config.toml
arch = "convnext"
model = "masked image model"
dataset = "regions of photos with short descriptions (Visual Genome)"
train_examples = 50862
image_size = 32
crop_scale_min = 0.5
horizontal_flip = false
method = "simmim"
mask_ratio = 0.5
loss = "l1"
isotropic = false
norm = "layernorm"
activation = "swiglu"
mlp_ratio = 4
layer_scale_init = 0.1
inner_norm = true
drop_path = 0.05
patch_size = [2, 2]
depths = [2, 4, 2]
widths = [64, 128, 256]
kernel_size = 7
init = "kaiming_normal"
residual_init = "scaled_by_depth"
optimizer = "soap"
beta2 = 0.99
lr = 0.0031
beta1 = 0.95
shampoo_beta = 0.99
eps = 1e-08
precondition_frequency = 32
max_precond_dim = 1024
one_sided = false
adamw_lr_other_params = 0.0021
gradient_centralization = true
gradient_noise = 0.3
steps = 19800
batch_size = 384
epochs = 149.5
lr_schedule = "linear"
final_lr_fraction = 0.01
warmup_steps = 990
weight_decay = 0.1
adamw_weight_decay_other_params = 0
Rows from block 4, named by matrix and row number. Rows with one number belong to one neuron. Each number is 128 + 24 x the weight over the matrix's rms, rounded and kept within 0 to 255. All counts start at 0. Numbers have three digits each.
# gate: MLP gate (model.blocks.4.mlp.gate.weight, 512x128), inputs 64-127
# fc1: MLP up (model.blocks.4.mlp.fc1.weight, 512x128), inputs 64-127
# fc2: MLP down (model.blocks.4.mlp.fc2.weight, 128x512, transposed), outputs 64-127
gate.307:107125144070113122143125123140149122140104158133119121113150123117108128161092121133121150106119121135151103124123151134109175136149129109117127116093119162151094125128104112134115124122143125
gate.308:183134096133123153173114107139128134144132171166140137149119105103118116152151104160150152158129163136114149132111165161137109073116154108121129112139096154102096151086148138125160138142132145
gate.309:103117131127118134125159142135133143133097139098147143128100132091111147112142144122140106078136126146134135119087149109171136162127140098167152109135108105163128073109124209117112087074135134
gate.310:147108140119083174158153125134178094109136180148104149133175159126099152121144148133167104108141109127139088117149137084128133110136149113130160100128151149130121140108111131105114115145072184
gate.311:118130165146132147125155106118130139118113111121141113147163119143122097178135062182164122153083115105123150165154133149095069151103131146155168092128099130105140108134109154135153138143143114
gate.312:137103115122119123161132110141143115122093131099136148157122124110155119148109112143117101127126119169133138133134158129094137139127133164163146137135124096114137094165150153139136118112155121
gate.313:113117098072113138144121123111135148121110107142151149079105119158169125125086112110105086122159128087154160141120095143164137135121134095182095088139091152116078057125125182134121111107180105
gate.314:112150121130131129089099139158103117102129114167106120124097107122143102119143156119169136122117154144124137152112112140146148117108111103108166102146117153184056089084111110109156139119112170
gate.315:119083133137150126143136118130176056092115104160102124128128110131102083159131115074128090139126125105189162130113129171154137145121123157152103155125098128141151102128135093094139140118131149
gate.316:065068109114143098106142139101116096149116143126127090137133121108125103130120136074174156142106161181104134123122131138140110093126133114098150137127132125131174142143152146138116098100147130
gate.317:117114139149180163133167109140129125138145131099128098161156136143140119146167144136107095144130127172127144127111131150099177147105145123148108106138138143148115117129161102143123140122144150
gate.318:170100080138080152117142144093137147168158153114111121159135109095120127144118124134132130139106126131140184171151112139156089141122079169127130127206130097163193123111111120137109104196127144
gate.319:156126146121102166099114110095159135142136149141094150124151155073124115118110047141100148134151167124123110154132136126097149150122121154116173155139065139093128177099156122143134109111137093
gate.320:129132154109106089163139133124188158115114156120176151102116144141122087129103100098112129086128123125115119122131077130153170123132116106115122143097151092164106159168131142098105122110117092
gate.321:120130161143130144125067058156157121139100127129115121194112140154152096093163190146165156151123132152143133150142120122100088127140100171095129100163125160112174132179111133158108099116119161
gate.322:169103109132140119133113156175129109183093126111134141113179153161129108138117059143091125151141160095161147149169135118106106131151132140125122109082117128093077156148136112143142078148189150
gate.323:118151066123112114143094140142146108119137139164178118107153131115100151129146103115113139120079108132139142082122066150141110142116154108077156101118111091110165079130160174162150181130124121
gate.324:131128143114122165110141127153139153099154132142166111148064116113113118122179132123108130146096158144103133069146117125131161098096127161138108139139104116085117118120114128119119142127104107
gate.325:144121116148139140146132163110158149120140152093092106116149173123112117106120167118148096152130154164160118140120120135103133132151120145143119074112146110128074120070146127138116109129105136
gate.326:114126116164142147090131102139138128097126149145160147134113136138099099148144122149120110090152105130119101115156130123135122113129138194104102111126104148125141160115116124146137121142125102
gate.327:133143179138141146114129169126143109101117114140172125113088181136104131139093108117147124102137123149171135129132142132101106102163105084158113084150132153127180148105129107086159102135134078
gate.328:136144156140130115152120166154150096159175130150144124125108128106110119114150104113113151097110129133102153160138111091091122121129111113088091176162133095172136120140182120096084108123121127
gate.329:152108124115106097191114152151105113112114163116138148156145122101089138146142105116138120127118111160115133136157112130134133119086124105105113139094109127132157121135145097129128138180173108
gate.330:127149185164111098084165143095150094146111141167153123113142096108132145116133169183142151131172112130117084132120139141108112117094122168173116114137107143087147122078103125112118100127184162
gate.331:141139153136161174169155166135144104140156142137144166099116121123118111163142124092100127122123122156085105149126119117117137145132087136082128146147069103134084111116139132159121181126091168
gate.332:130125181128160175143161148122099148126152126152109142115151095104088209116102130093171129120159151138116110142100108127122129104131118134128131105130135164160094168096120133119150099134126150
gate.333:095151062123121119113115162143118136130133165129147120147122123122127148150123120169100125085111145125132096147119133098161098109129123135134145095103133109115149138107120128157076132145161147
gate.334:139150170125119156148166173117182087103138112123167129123091120163158121116137121130109121126101127128159156138163096145113159119113114136139143116103134117145101138135134126077151079120176131
gate.335:106110106129114097116142098091130154151121134101105104150111167115113149105143153133136116138169101157154140100122122120111126097136130191127210136082099114133119165083120111138102149134111173
gate.336:110137163092141135159153108139137162154084120116121144119129120098080103140110137131127153140153139126121164116112175126192174157137149098118115100103115159103179152107089141139131133151148160
gate.337:089168112145124147146134110099135116094121120098149130096122124127141153137137090125142133116108153113135134117144146126109124132090114150149143126093145123158132100106155149140143123109107100
gate.338:124155082121093125118122139147145161121073132122099082134140129189109113159138088125103124146120108166131118108120128099133146134080123110118110133100135128090159111112086111147148139092113135
gate.339:123129149104134081132156171110118092143135101121133122071103127089172065080073136160120122114090120121126129107178149131116106149152114138154124124146132100159140128108123099119139154099121158
gate.340:172081165166119171115121097092131157131100159124108117124136138165154128125151122158111149100116106140121147093149155102125083122098142159129125125069135124112128158129142132150102115114140111
gate.341:135098163153152131112131081112161133105117149163130151161144113121116113137123131108147114147159120114139119110124125112121112139120106139129133155121165118084108160129101109139130177126114151
gate.342:182101132134098139138146145123125102148140135126120098084142138108153094131137141144131149128140097140131113097136147126132133162144125114138193138117129163110127124097100129089160101140125167
gate.343:103122106110150133106112108108105096142124113119134140133087141138126172129123130130121166126119097115144143136162167187130111138132129103132121107111151121095132117139189156128119131108087098
gate.344:104142131106104088130097119157126179121165159152158111114109143125145097175143096122100112180134137075139132122113105130115146112126156147119111133114126120150133132122119128079133066125131095
gate.345:128094130092160113104120151138081112089093125137089154119117106140116143149153098136142148186149135129142154130155123132153086092155100113133129108171166132139148133118119154155118113081127088
gate.346:146184137117146156167128179112155158128150104142129138122106118138154136128115103122116114068141146173144128128103130150129085112088110132164125152144118121066123129128134136157123121107147102
gate.347:158145128129121142108113117115144085095142149136113116138124090176095121107126142120134139135100126203144153095108107150146103106140119141138088155139114118142126167146065146141169125154101105
gate.348:143088149124103111145141126152122082114161172126157108158098132130154114144100144084120113127152143179132153179137099139123107150121156092142101089080159145129110097147150109088152133133117150
gate.349:121115130133124122090138095137150116171107153108152114088113118151119110143138128108181145122142127121150104105117132112115147191134101117131123160132108084091131128134149115143149152097157140
gate.350:138148128170095154133109116125124128125143132075140108141130157130118112120160166112124155103111131112113151121152113123120126101117096103093118105125147169124115140106133147097151153153122105
gate.351:103145124116147135148149091106110078126122096095104092122133128168124151139133182117107167097112145140137111133101099083127116106124112170087098163184146124120120121132110146133129132092135159
gate.353:144118143130077134133115135137119119116142118109131126128102161159150076120091129105121119122086108117138179129141114161201160116143157122101132177117111129103162144151101133165130157111119109
gate.354:113120151108139108113125118137106140073145125114125159089128167157120126103169119091180097135173120093151150139132091127103123109104156104132124118122122123115085105087126129124099095123149114
gate.355:128111118144099153134139149142180094133134156111072153109125151141153157122171127124153114185132140116151094157138153154134121113117146136157106120087126122144140102108180091145135077161085107
gate.356:106130084120169142112153158115119158111139130161109114076114136172133137190103104161115152098106154152129139106165111125174172124125133103149121129153156135199114144107122134103153119065101099
gate.357:107118157145108122110145127156126103134109106138111119126131151134125170168133153140140148133132150146128120148126133089107131123106152112129122126097128117126119091150106112063118137128119118
gate.358:134141122095114101105135155092145120132161097140119142143132141118132101096136160113174095155143116089147120147105122153154131140138122159061114125111094135150156114109137146099129134087118140
gate.359:119145150150164119106146105120114156148169132104120118149154125149143073092130110128183149117141118106138117146153143110123146132140120170115148149113159128109176120115182120144138121157126091
gate.360:119184100112100142130115079141124178134131138155125105092085107116119128115111127141121126145098117133149097107095133132077141140140096082104134093121128135131062115139129136155138113109122110
gate.361:163133142146092137122129139108096146126113115153075148139131115077112147124123167135105113084126141128125131161081115131128148154156134074145139130145103127141111134124103134152126092092103121
gate.362:145129141145174163118163140137110139128155128142096135097128110145114101123145144112140129126130162166134143133131156138143092116141117113151106155165068118122138116092099141150149141079130119
gate.363:136140103086097195096111156115119117137160099166082135091129141108112112113082118127115145124088114090141130097160126104170188162102129131137107098119106114126136167187107091078132078145112134
gate.364:084130116140117118128130115134117145145095141161129157103156147091122117125104110148162134106115134151158123105136098120122156121149121111132130145088132158135088132147120114126120129098111107
gate.365:147150131189131122104110165077144130120137118148161129154108121143164123150135110154108165136134104133109124120127154110122135135118109129108136160126103148156113149115147124141097146113108106
gate.366:137125148079088093125116134162099115132141105114114105158107130115150101131108137113099114141160127158096095150118083151074136098124128126140109133143127107148159075119083098133081124121104102
gate.367:194173143117126139140117115149132126128172142152154112101134135147108155091116117154115117149145097134129133134118091116135113104137107095148104082189136157103163112102131079119139087141131094
gate.368:131115126141125131142114115081126150150164134090155120151152112105125096126106148118138161137158138077132102146113156111087130148101121126156128142080150154156133138147125120107156095133164113
gate.369:141119132128126111144147129136140090160156140132086135141131207109153155178106139136101126151116129144121128161096112109111161135137085136120104148128148119159132165115106113143115107101162122
gate.370:145105143081105158130123154108090125153096101163139147124140127133103136114146134116154142155150138117129118141132151114138145139117116093157127130148105105113121173149131139128138097117148134
fc1.307:168117097166182159170090095135101077105122102133116076104155159090156143173129105173143095112122136151125126143104112123118135159158113149151102083112162114138106134195120162125094094149119125
fc1.308:133143081144168138117114177093176110135152089140114152104144146135132181135147183099103124109129092102100123171144135095178132113110140158140134137168119139134120097152131115115168148132131083
fc1.309:128102130145120142093169154119089075115110154095128123104143156106088129137151170135163122113130119148123123148113142132147132130134154147098084138088124147096151116150131147107072121152097117
fc1.310:130114113098145127144109117114130099152124072151141137150145102140145128098113140157151078106127143155158116113132094189069165125125136097136141103089100139112113177117148110142120097114105112
fc1.311:123112165128103141149137113117155177164111116116126102103137152130098098116150141126127197107098134138082122098151128113137117101131143165100095081062127136148145121133138180117123104128145157
fc1.312:079142115120095125107153103166185129106152102122152103135144101086130150150122158118060091155109104183118099133098127178115107152119118136134148134162142096096102102163137160133108131146099122
fc1.313:145154082151095164148084127139126141133113138112172147172169110144127143133112106155133141098133145152125101113093152131145125137145102162122121144124147108144098140140141121090109150126147162
fc1.314:131082154093143118098129124138096141138108122123171154114128124108118121151129109145108119166140103158119133150115107099109114161114136128074081131117113142157116091135141143088128146156146133
fc1.315:120157126114185147123067110149173147088118118082172131116091139124116146134096136114156136098137128119180124134127127110103156135110099123118179157122133135137147117106126093127136099126116119
fc1.316:084184121123150088132128128145118115089104147111139140104110136144129142127103115098122155135113113119137140135125122122170155124141157113092126136148157085131133109127151135153080117114116136
fc1.317:123115117144146112105155164156112103100126131164113148112101128166169144111091143131161123160149112115151116122171108099095132100125113131093128130085112098134113127136100134115129126103127141
fc1.318:111102140176110153123133119155090140119119133144158114129147094102148130124120105113142138143105118113176133112123119169105080103125145098161099105132171121091124103100156090110143135108121125
fc1.319:105132110130081112116128125114131130100130133070101143064071130126160115119111130149147105123144124079124149147103080113125146090114125102124106142194139137150099135122168146124072130137102125
fc1.320:150139103153154127121093144117128120132144139144143135097140132127111166130120125142178118118101134089133158101110133098116144137137134145139169131129158125146131125101130101158091143160130127
fc1.321:118204114110143101129113153136114154186101098143088146116139145106134087141119100123138134123104144149104114129127129133111079106147098116124109137092159162126143118132093130141099147089143144
fc1.322:140128084180148126112159124135134133098155113109122170132159125138150141109122111115104160103125168094137137152085147136142162105132128148076133136194174136119116122095170120108131108091115141
fc1.323:096119129108151131092119133131086104139154116135099096110109136140061094116148165139106161146131144113110139142137163142121106100146134126129086103128131123113140138151137159114149139140157123
fc1.324:118113138106137146126169132112115087111070112146119120114141144146137097128103167124089161131117113176131154130194078142144107118174140173111151111139084161153132170129153138141159127121087098
fc1.325:101148116131120116115154138200160106132135116151110075140098128124124114159098143133113097097134101126140090116142170125116099111134110117115101128164163126094138153149158174153122111128146148
fc1.326:102113131187119116135075076160089127141116095137150110072116149131125114114133138131112095126121106102129105131124093142125118134173112142089126143162134117121111133134168151123120124160174139
fc1.327:156117131139098132172109101104126118124113117111121162113167155167093096183106125123103097123127142115099132131133141127162139127118141140099129127176134097118080100151127089115120141168115079
fc1.328:130111095109104137130161131090123126133119117155134106126135107092131149148118145111140112139139139159118131114065092116101103108121141138177103146123097101096155146096149116135109103120119117
fc1.329:101110121164120106143096121112103128153094148104133092137172118114178171127166178102117154138114145116127163117101100114117136131100085135140113095138143151120126126116111157154195123155124107
fc1.330:121136128164112120162126143088111135120113144125160146118084087144096132093141114170136104130131103070134156115124147103122092126114143153098129115140132123103110137127160137129141118163122128
fc1.331:140103110122109086128130097113117122105136117087118131091133119163121099139104113116129139144145127128160138118168150135146141128105143165158135136152133111120175186104119123098141135158148134
fc1.332:178101135156146148135134107136151086113138118149131124103133127136135107156099126113122133154098148186148133148144149161136120127111092109117159110090127097131097153083101127138114116151094162
fc1.333:113153136122129119081142132143094071120121157153133164123113144094131150092146103140130153119172131128145090139155140112115091102127135122123135093165124116100152151114171140190118119117137138
fc1.334:127091138139127104139152151104141132124116083116108144132195092147108114145097095132130137154145111138116106109088129141122060121129129118124163084118182105143118165123145092112134094077138092
fc1.335:151082100110146117101156144100144126109144143147153112084145111123167147145159126162111133103124103093121153124127138080139098154135088168104149118124152161174108137111115124116150091122150163
fc1.336:086109058097208115179151134090082169119118149122109123164156155158134101101140136151107153099153125123155145137123127120146122102121121161132104115130119111122101122154133144129148114120070065
fc1.337:108129125146127136125142149129126144132115166155096094149081129118140123116131115121160113132143118144075156109149149114120113114133097117106121111120124116087081106111140134100088129147111134
fc1.338:144117127117131145122139114116120099158152148103170123136162127151111116129165161111106067086125144153125156104073127137147120144107090108113133112104145126102137138118117132144086143143131127
fc1.339:091117169169131142097145144148132165125119111118091133137111122110136151132098109124157094123116134132163125161094108102131089182134170084100096131126142089132085146156134115115120134177145137
fc1.340:155135126132071157124165094168068112122089096152095117135116153102117162141206096157147122138118148120138161155087054138129100116140089084164114145098096129098103092132127119151126101135103130
fc1.341:133171110111095122122113121166104137130131148120150140143153113120104150115152130128134129153145127136119138128114117151108135151133150151113111132153165148122066110124141120120114108118088095
fc1.342:171127124072148134092160109128139138145137164135142127119103136129108147182103189169136132151141122121171138121113117139142126134147143131123156143118183089109087110137095115115148127141073103
fc1.343:163142191132101136108149124129126137132124141140145117127150151133107144124095123110143133093106204072162141147128170119144158103142100070126141098191126155205118133103140114121120139162081184
fc1.344:134194109116150129139155164139140095159115164099109156143121148157122129149108140101120100114130140146110154147086152167119116102154117122126129152142112145146113088145111154138139103144114149
fc1.345:127140138090163159148132163107087137158124157102146181098139162113105133087094142104124128145142132170157131122113086163121158136122114159156121109146105125152139111155143151124140158150093131
fc1.346:105129091123121118114134102141112110135129147130138137106115141153133109137183148134119129155168099134137146142131101125124116104100181107153141127104152083135104097131133092122145127105101082
fc1.347:084146159146132155129123130162157091085122077164127094147125136118147184120126145140139093098109136119111089167137171157081170130126143142127139090151128145113084144138126114143134178109153088
fc1.348:144134111130129138111126127149107145135103126102093093100133130167182122166157161156132146172159158144148110113103147143122132150155107169099145138099120113123155145119124138155179183148134123
fc1.349:121129074116149142154176175137153143099162093081188160139119139128116166110157114126150091166135108115164152146169149092155095102135130142122074119156120121079153124174130139102129140180112144
fc1.350:155072082138123152131105099147130112154139119132115154095114152127119149154127118095154124124098150142109105113151129120112108157080141088150147118117126097136115097119127107134143157118102161
fc1.351:098110103140111159113150161117126120148137141119101140133150129112128108096072107138139122130166126133122097138139095118155128132138125113101081123133143140137143159104143153104164070124151171
fc1.353:181102131121129129136108135131138130098134134137126129120120068175150074142159138146118191133124138118111124117102165122159096151146148090108101159148143142126084149169100117140143176128126103
fc1.354:088148160103087152122157173153136118121125118135149108122138152172136134093136086152157083166125117120122114109130134149171141088144143152115134118157120103119118135141156153124111104088172129
fc1.355:101128133155136158131136092109142148078123135140118113130117153136141154124144110125171130132117130176137115117133164140132136114134097153164144133122142139119139131124134120137117163141149139
fc1.356:163136091147141139147146140127164136118136105143138091173131138105044135142147142147098160135132095145123151107128132121120083146134146130080176155164110119189126153124138120132138124129116148
fc1.357:182094115139146150140123168125068126140133123137114151113133145121110147124150115106164084104139100105114097160113118188135140129144163142137087160149116090108143162139162147150169099100153098
fc1.358:132135107174112137126093133124127107148106158139139162127161133097143159072106109144158144111094143193109103124159134134123164113136099112143081132148150122131140132155120126125115121109150139
fc1.359:072123092149115117149111133075131138122122100104169129130154097140101140119111153151180126078134169120148112120173112134157103169108125132107139117140118159105096103113110163124096140149153130
fc1.360:150139132145162129134115120143106123123140158118120114155150149095130099116167153113147147067126117085139158109141126092116119098072136106117135148100181158121161110155110137127158130141162140
fc1.361:089111104120135122077102105139084114146124111114124128079131127158143116187128152127110136088098143144102106126110168138119106192127145156123103162168152129156108090116134149114115134152092103
fc1.362:128100138091104094161124105129168142145130101158141131148139143155105083109153151154118103121147121147123101114171133114101154096102109080059090112130135121135124122128103102142159092137173133
fc1.363:118147139141134120080151127151156101117104131159131124098111104158090112145112132145105119152153154162102122091154129142154103095129147161141096115127125102125142131142149122142141128073126155
fc1.364:138107142069144127121125102140118109096132138149082133121147160116134133131147127157103160137108190061159109126116137157132124159114101133144146100148094114091127112117157101132122136114140170
fc1.365:141095095123180134073134154129133137098115130130188111113124146102090134160164100148170139142111146085139165108071134141118104145106181127117102140150120128131158095115123137122130123105121201
fc1.366:090145117085126092120145100086116096144137120135102161119110181094131148135085120104114091115131130149142113140160144113127182136179121156134123140124122122146152137138121109111112159179182067
fc1.367:081136115151143106107127152100122127091102127153144145098128184098097099091108111160110083134128085135118155101162097147092119151139137160139101091120151145140133134123141140111148146141175085
fc1.368:122145150119118151137156121098110107149125098129088119161177123160184127153157156128105084110141125149080118118108131142126147129101194144110086146090130090113164155089164148120142185112156143
fc1.369:132096121177104055111122141107142124141112169144128153150122162125123141110120128162154139109141144121112127096123136150111127116108143148160146126110074101145140109156140173153107097129157121
fc1.370:086135120115076197110159122096136120164150119159200130121168133152111099168147150135134106156098122074107144118120153150183141155142141121111126144118103136116150160153126104121155144151156098
fc2.307:125130114141146125084108149094131130124089123139182102130145117113158147099133112171137139109153133174135086151103117045136149132110083154152076108128155113144096123128113129119118130190115157
fc2.308:146119109113159149139105172113126134155131130137130144126177128146128171168107078099119105131120100097104137151167117123098147131134161135096118138102139124133092131171144112126123124122069170
fc2.309:172112186119129148145123165149128172141159121108104160055112121097141107102128152156126130089112132111100139149135159118099140099152139139118110063108099151147125118112116154093153110120101148
fc2.310:091085112151156136143119164136156132155106121141135112164130091119162125115144144140125125105164154140107135153112121119156134175111144122172175126153108141133112115198080136120160166130126060
fc2.311:121102105115133161129103135120119127091094111154106157107116116151077115157164104113125149155131102113138158108102152128178151159120103105133115117155099119149185121124126146117076060116152126
fc2.312:141151110134112103131104146163136110154120120117111177167125153110149144160152103107179177105129134165165113158162069141114139092104126166094114101113130127139101149122105098153136118104163136
fc2.313:118149117119138143100091136125117127164163104154076134120131151113150087124154138143150117123129132148156153136114117121143133152112088120142121149144139157075118069128135167075124144161127124
fc2.314:112099154123134152107171106081120124073154133145130110127146116131123065167096141144072137095112130133137121103141118183144110141109104107149152111124131132105158106119126104139127088166131129
fc2.315:111129138134129120146136124142123215142155118124123133126127110087130172151131147139137145133073137149094146129102163153096140157166140082106122122103115173123149099114152128102129108096113117
fc2.316:118088146115097147096111141145113132176093150153120141152137115130176157148142145063152092153090117149131149145142117167105113122138117103152061129173139105119125162126140098126114139097123137
fc2.317:113128118145148122149113136107122083154133159125120187103087114136133172108150160129113131123147142153104159129119119125121156112134132069151114099144123133167159141112126098147089136093123125
fc2.318:136116105143138138131175158119128147140130100095209117107107154117163159122142142137144117086138145119133116138128138173184157137102160138087107131145118150149137099112127116152122141060090084
fc2.319:143129162143119086124121098149186079139144161120130153116130112101125130119128151107114114126126108117135123143075116176161125111078156086145121182122144171106064137110163145140136163166123122
fc2.320:132138142142154130137129170107090121138165136144111159112136122144150116122125130085103110130061155107104104123128113140082131108092104124120157082103131149151142139124142148156121131162136112
fc2.321:133140105129143140120137170150120136153132139134129136137159126087193183141153144086157139162132100135105177104116096130098137167144141112161128170127068123124082100176081127113131126089100154
fc2.322:077111101136118131125103150155123116193148145132128191158161106149113105150113139124091132090165149128114116126118088153159122152155152129132102075119180139175157144136147119105154145124143132
fc2.323:128153132136139145138167095096122149113149152112110139146090101119154137138129160140104137120132176143152152167139150108132103109160155119068066140172174108113115137116108105117116126126138130
fc2.324:147149141106119140129129120142121134127152107123153157103118135085130124140107158157104150170161144131133148135109133105146081153126105105090133149124129117111095148134138086113138139136084131
fc2.325:114106118074171151134104110101084135137141136102126138114138110127101144094118107092110111202150136146132156124127142193120149122150160142100138152126132143114145118135078119130128101114107108
fc2.326:113123130149116139136091162143144151132141135159160123189156148128138117108170140143145116103094121162131127138155099139098119114121141133166170125123113152168090172153109134120155130091111169
fc2.327:100105095150111129142172111116099179095166126129117111124108144138133148157091093144090124167131098059147089119167070128138114158095158123129094156122114115105150124153157186116156111123114114
fc2.328:116147104110126136135108133132068132160097158140121092084116087143163154153121100135147150134114129119145128127094126121154124105124107147136159124121112156118180128139094101150130148124105136
fc2.329:133133107153146160155103106137109093140123137133106097162138112170175156141152159123122077108181114131136108100112145122107162087158167136134121091098124186169168178150085181126151122135116138
fc2.330:138149114125129100149061097113171159098140163117080107099142169132167121161116095121149173151109158132149081142128144136181148086129145167116139095162160123122146107106158120138169126109151143
fc2.331:132156113121120101095107101141144137124099122087118144147129133144134123116118139100129117147154161161124142153114103088169136145099168149117131135118142162093155102105124127138171139178156127
fc2.332:133095137115136152143164114171125095132127168129127118117097091142130103150106140109129136179119104123113110169101128142127078133128151136151126151086132129090158122132049069082110123076118109
fc2.333:140097134109138115135146069107103102099075116132145138147102118112095147105107150129126165137142121099095114102144132089137074123130139101147121110103086089081131151132072043122145112089092085
fc2.334:096143131150137152138142130115135150105129132135122116122143106107112148128169136114132141156097139154146151124120157107141113149093136111131132137111156154095158141119117135096129124140084147
fc2.335:116139150112107130115126126147163105118083125146128120162141113120118156143130137106151140135148158091058148098123118155109136101114123099148137155129116127177107102124103134119111114170129165
fc2.336:110129108124151130137130141152123156114072161164162125186109157122138090125117181108152104126149125095143128129119090160149093078118128098145103111145119086129112171108152107120098109147102105
fc2.337:150139151132111163147059165089130114079158148109119109174105126145072139139132115121128084094142116127158118136122150139148149125121144155125088154143131088099092148122143114087076111136135137
fc2.338:120122158128172165152119133113133128096156109149167139130094122098141158150152145124093142167100105133109149132130157117155114132169109118158155138144117111100081136134147106131118151112100106
fc2.339:144117129140134158128157168129137124121117162111114125099146106113105111134126119137115101136123108133146095110134144127134156115116115176116128093150129086118151120151084083135104125120123106
fc2.340:148152147115141109160134091139135119136112121080136143130084153107114133154150126165097123058147153162133171134128121118125098126135150144131082156098111160112137140150118170126152115127132129
fc2.341:121126166119141176112126106143152127126120117108097062131120122134171131148105110150114087131158131118133152131147142173088162100115146145142124125118087086155142130142096150125121106133166128
fc2.342:099079129150105142113128111128111129111100123103150086136181138126137115135131109150150107140170128091128151148141152092176137140118090127191150169113128129103085128082180095116166155121099145
fc2.343:125146121115122129114084080094138123152159101139141106123140118141115147064090175141134119095089114090125106118069149146113094087105087105153134113120124109145145078143138100124144110094106125
fc2.344:152098092100132127118152131132152129127169131090134096084090140136154162102122133115108097124096076118083163123135141164082104124104116127108102125164159173127108096102131068143131119129090103
fc2.345:101144133150103105154188136150167110175100157142136107180130126130131082172130085080152136096158105119079140117136129103129148121117115134109072114111132138121109152145128149117131140103152084
fc2.346:121118100147120123143130137128131145090116153135131118133145113115117155149106171108208150087118116136137124130065143083126110116159131131124120154129138120129122124097118110113111119129137114
fc2.347:147086111184152114143080155118155151125136156140110111113145084136125167135118126203134138126112099157109129153145126127138162125079125152128126113153159137124123128160149153153133146113115140
fc2.348:137101129114153135113143169133162105182090102114103208124097092113120138189146158156120136107152159118111138120101128144153091127157145142099130107135152128147152151148089113109148105143122146
fc2.349:108127137130151147143116117120165118164149143099166093136138114137102120123120111053159120138073126109104141170097112096133117102072106141152158076156149119143128128118125136093139115122102109
fc2.350:105101142103128139123118111155151150109179180125137178138114121122114114119149174131101098155132117149152150120145162141116158103138080145121097138127134133120124077126107116168141175112123122
fc2.351:124107118137119130115110116183097156139123081133137176172071105182126127190130133116168160108117094097135118129151135108174101127141142101133152139110110130134104133138154117146056127080063106
fc2.353:130103117110098126124081134093110110169162164099097117182115120115134118121133118169139116115132121140113134135135125185135114140109118111096138126176106152137098125122121135106136133121131133
fc2.354:131102172130168129146112136128105141177126098143116114127127165073122118127159168125175159127119118130102087167109134129120163154125174175145137146137142133095098099087094107121098140135131141
fc2.355:112183076148113140142157167123132103157136117119173132149118139124130107131082129170149130102150123148107136107117133101101123137102208132159128144096145142137093137080147083170204151119148128
fc2.356:101132112150099128157131107099146101132142167106138085147133109106118085115100153122100109143159126087108169131129130121130142090083160145142141080111145094143134188119130131099133112158140110
fc2.357:105151183124127119138158112121156133134147120139112104157128123123068178141135110084115147163129130128122152131098140151128158131124105107094120102147126143089158140165089134133106134114151160
fc2.358:149107116104113129139123132095151130091087119119120131132109115126091122098142149198088117121155125137130164102116146131098086128143106163149154105086147111129119123073139120148156130064162068
fc2.359:146154129146098116150129117119128118129148113124147140140110138097137136142138068094068123148125176130099151111133134161116172109088127115104132123125147164147126115151109110106087156107121118
fc2.360:147123174093102126103107102126071114142114105126112165139098096138130123130111119140095130101121170159109150139131133112125105124112164148140116141121101154147157137123172166106148171093128107
fc2.361:119146164114108140166123106131080107120141122173213122118115129115154130162109130160073106119135108119144128125146136136128120150084118120133158126142122103084126154087156158126167127120135142
fc2.362:152131143176159118088156125172139118140167166111155157121115163183164068118127179124142119134099132146142081099116128131120126108122076068113130120138148101160147128170189136136117097116104134
fc2.363:085151104127084119119176127114094101127141132108146132110133126131125112145127124141097090094130124154154121113108117135097083142129134104088150110123112150138107139094170122169116112075136113
fc2.364:134130127185171163095110125068141158108101125121155126126087132099133155136121082079078103117109151109097138139125123135139136118157132121114147144097159145119193161153126148105130119101114099
fc2.365:110127161139120098154146123113140129164126168122110112127160153143153164154131137121145122109100145124141110145153113107116117102074130096084140138095154123134149149112158140147161133094148110
fc2.366:129118116133125094157077114178176137099130115140139126153144121149103136128146081085139133162108103127198092094154108194129158128128129124071110168124100120150137106146133159148105128151101114
fc2.367:128104116131133121136136133144124163150192091124111151087097116089146126119134123162092151119142128158135132085113147122104117138099130153085162093156126144139167127122126104127141112131157117
fc2.368:119099142182115134122142150153155149107127113134128118127124108111100154098157139101078117125132132126096125124162119147150157126118157100127138084130087130186135119085105135113159132130110117
fc2.369:101159121147137091105118123125135132099092121127106116143144102117152167116117127094117177097113149062152119119181132125159178096144135177114124135173104097135136130104154110131120130137098116
fc2.370:146127105117109154144152165184118117151104077169105116158074125115097180128193136128119137125134136120098158181135110158101148123185153104128109146145149156116125194121089140122115114102096086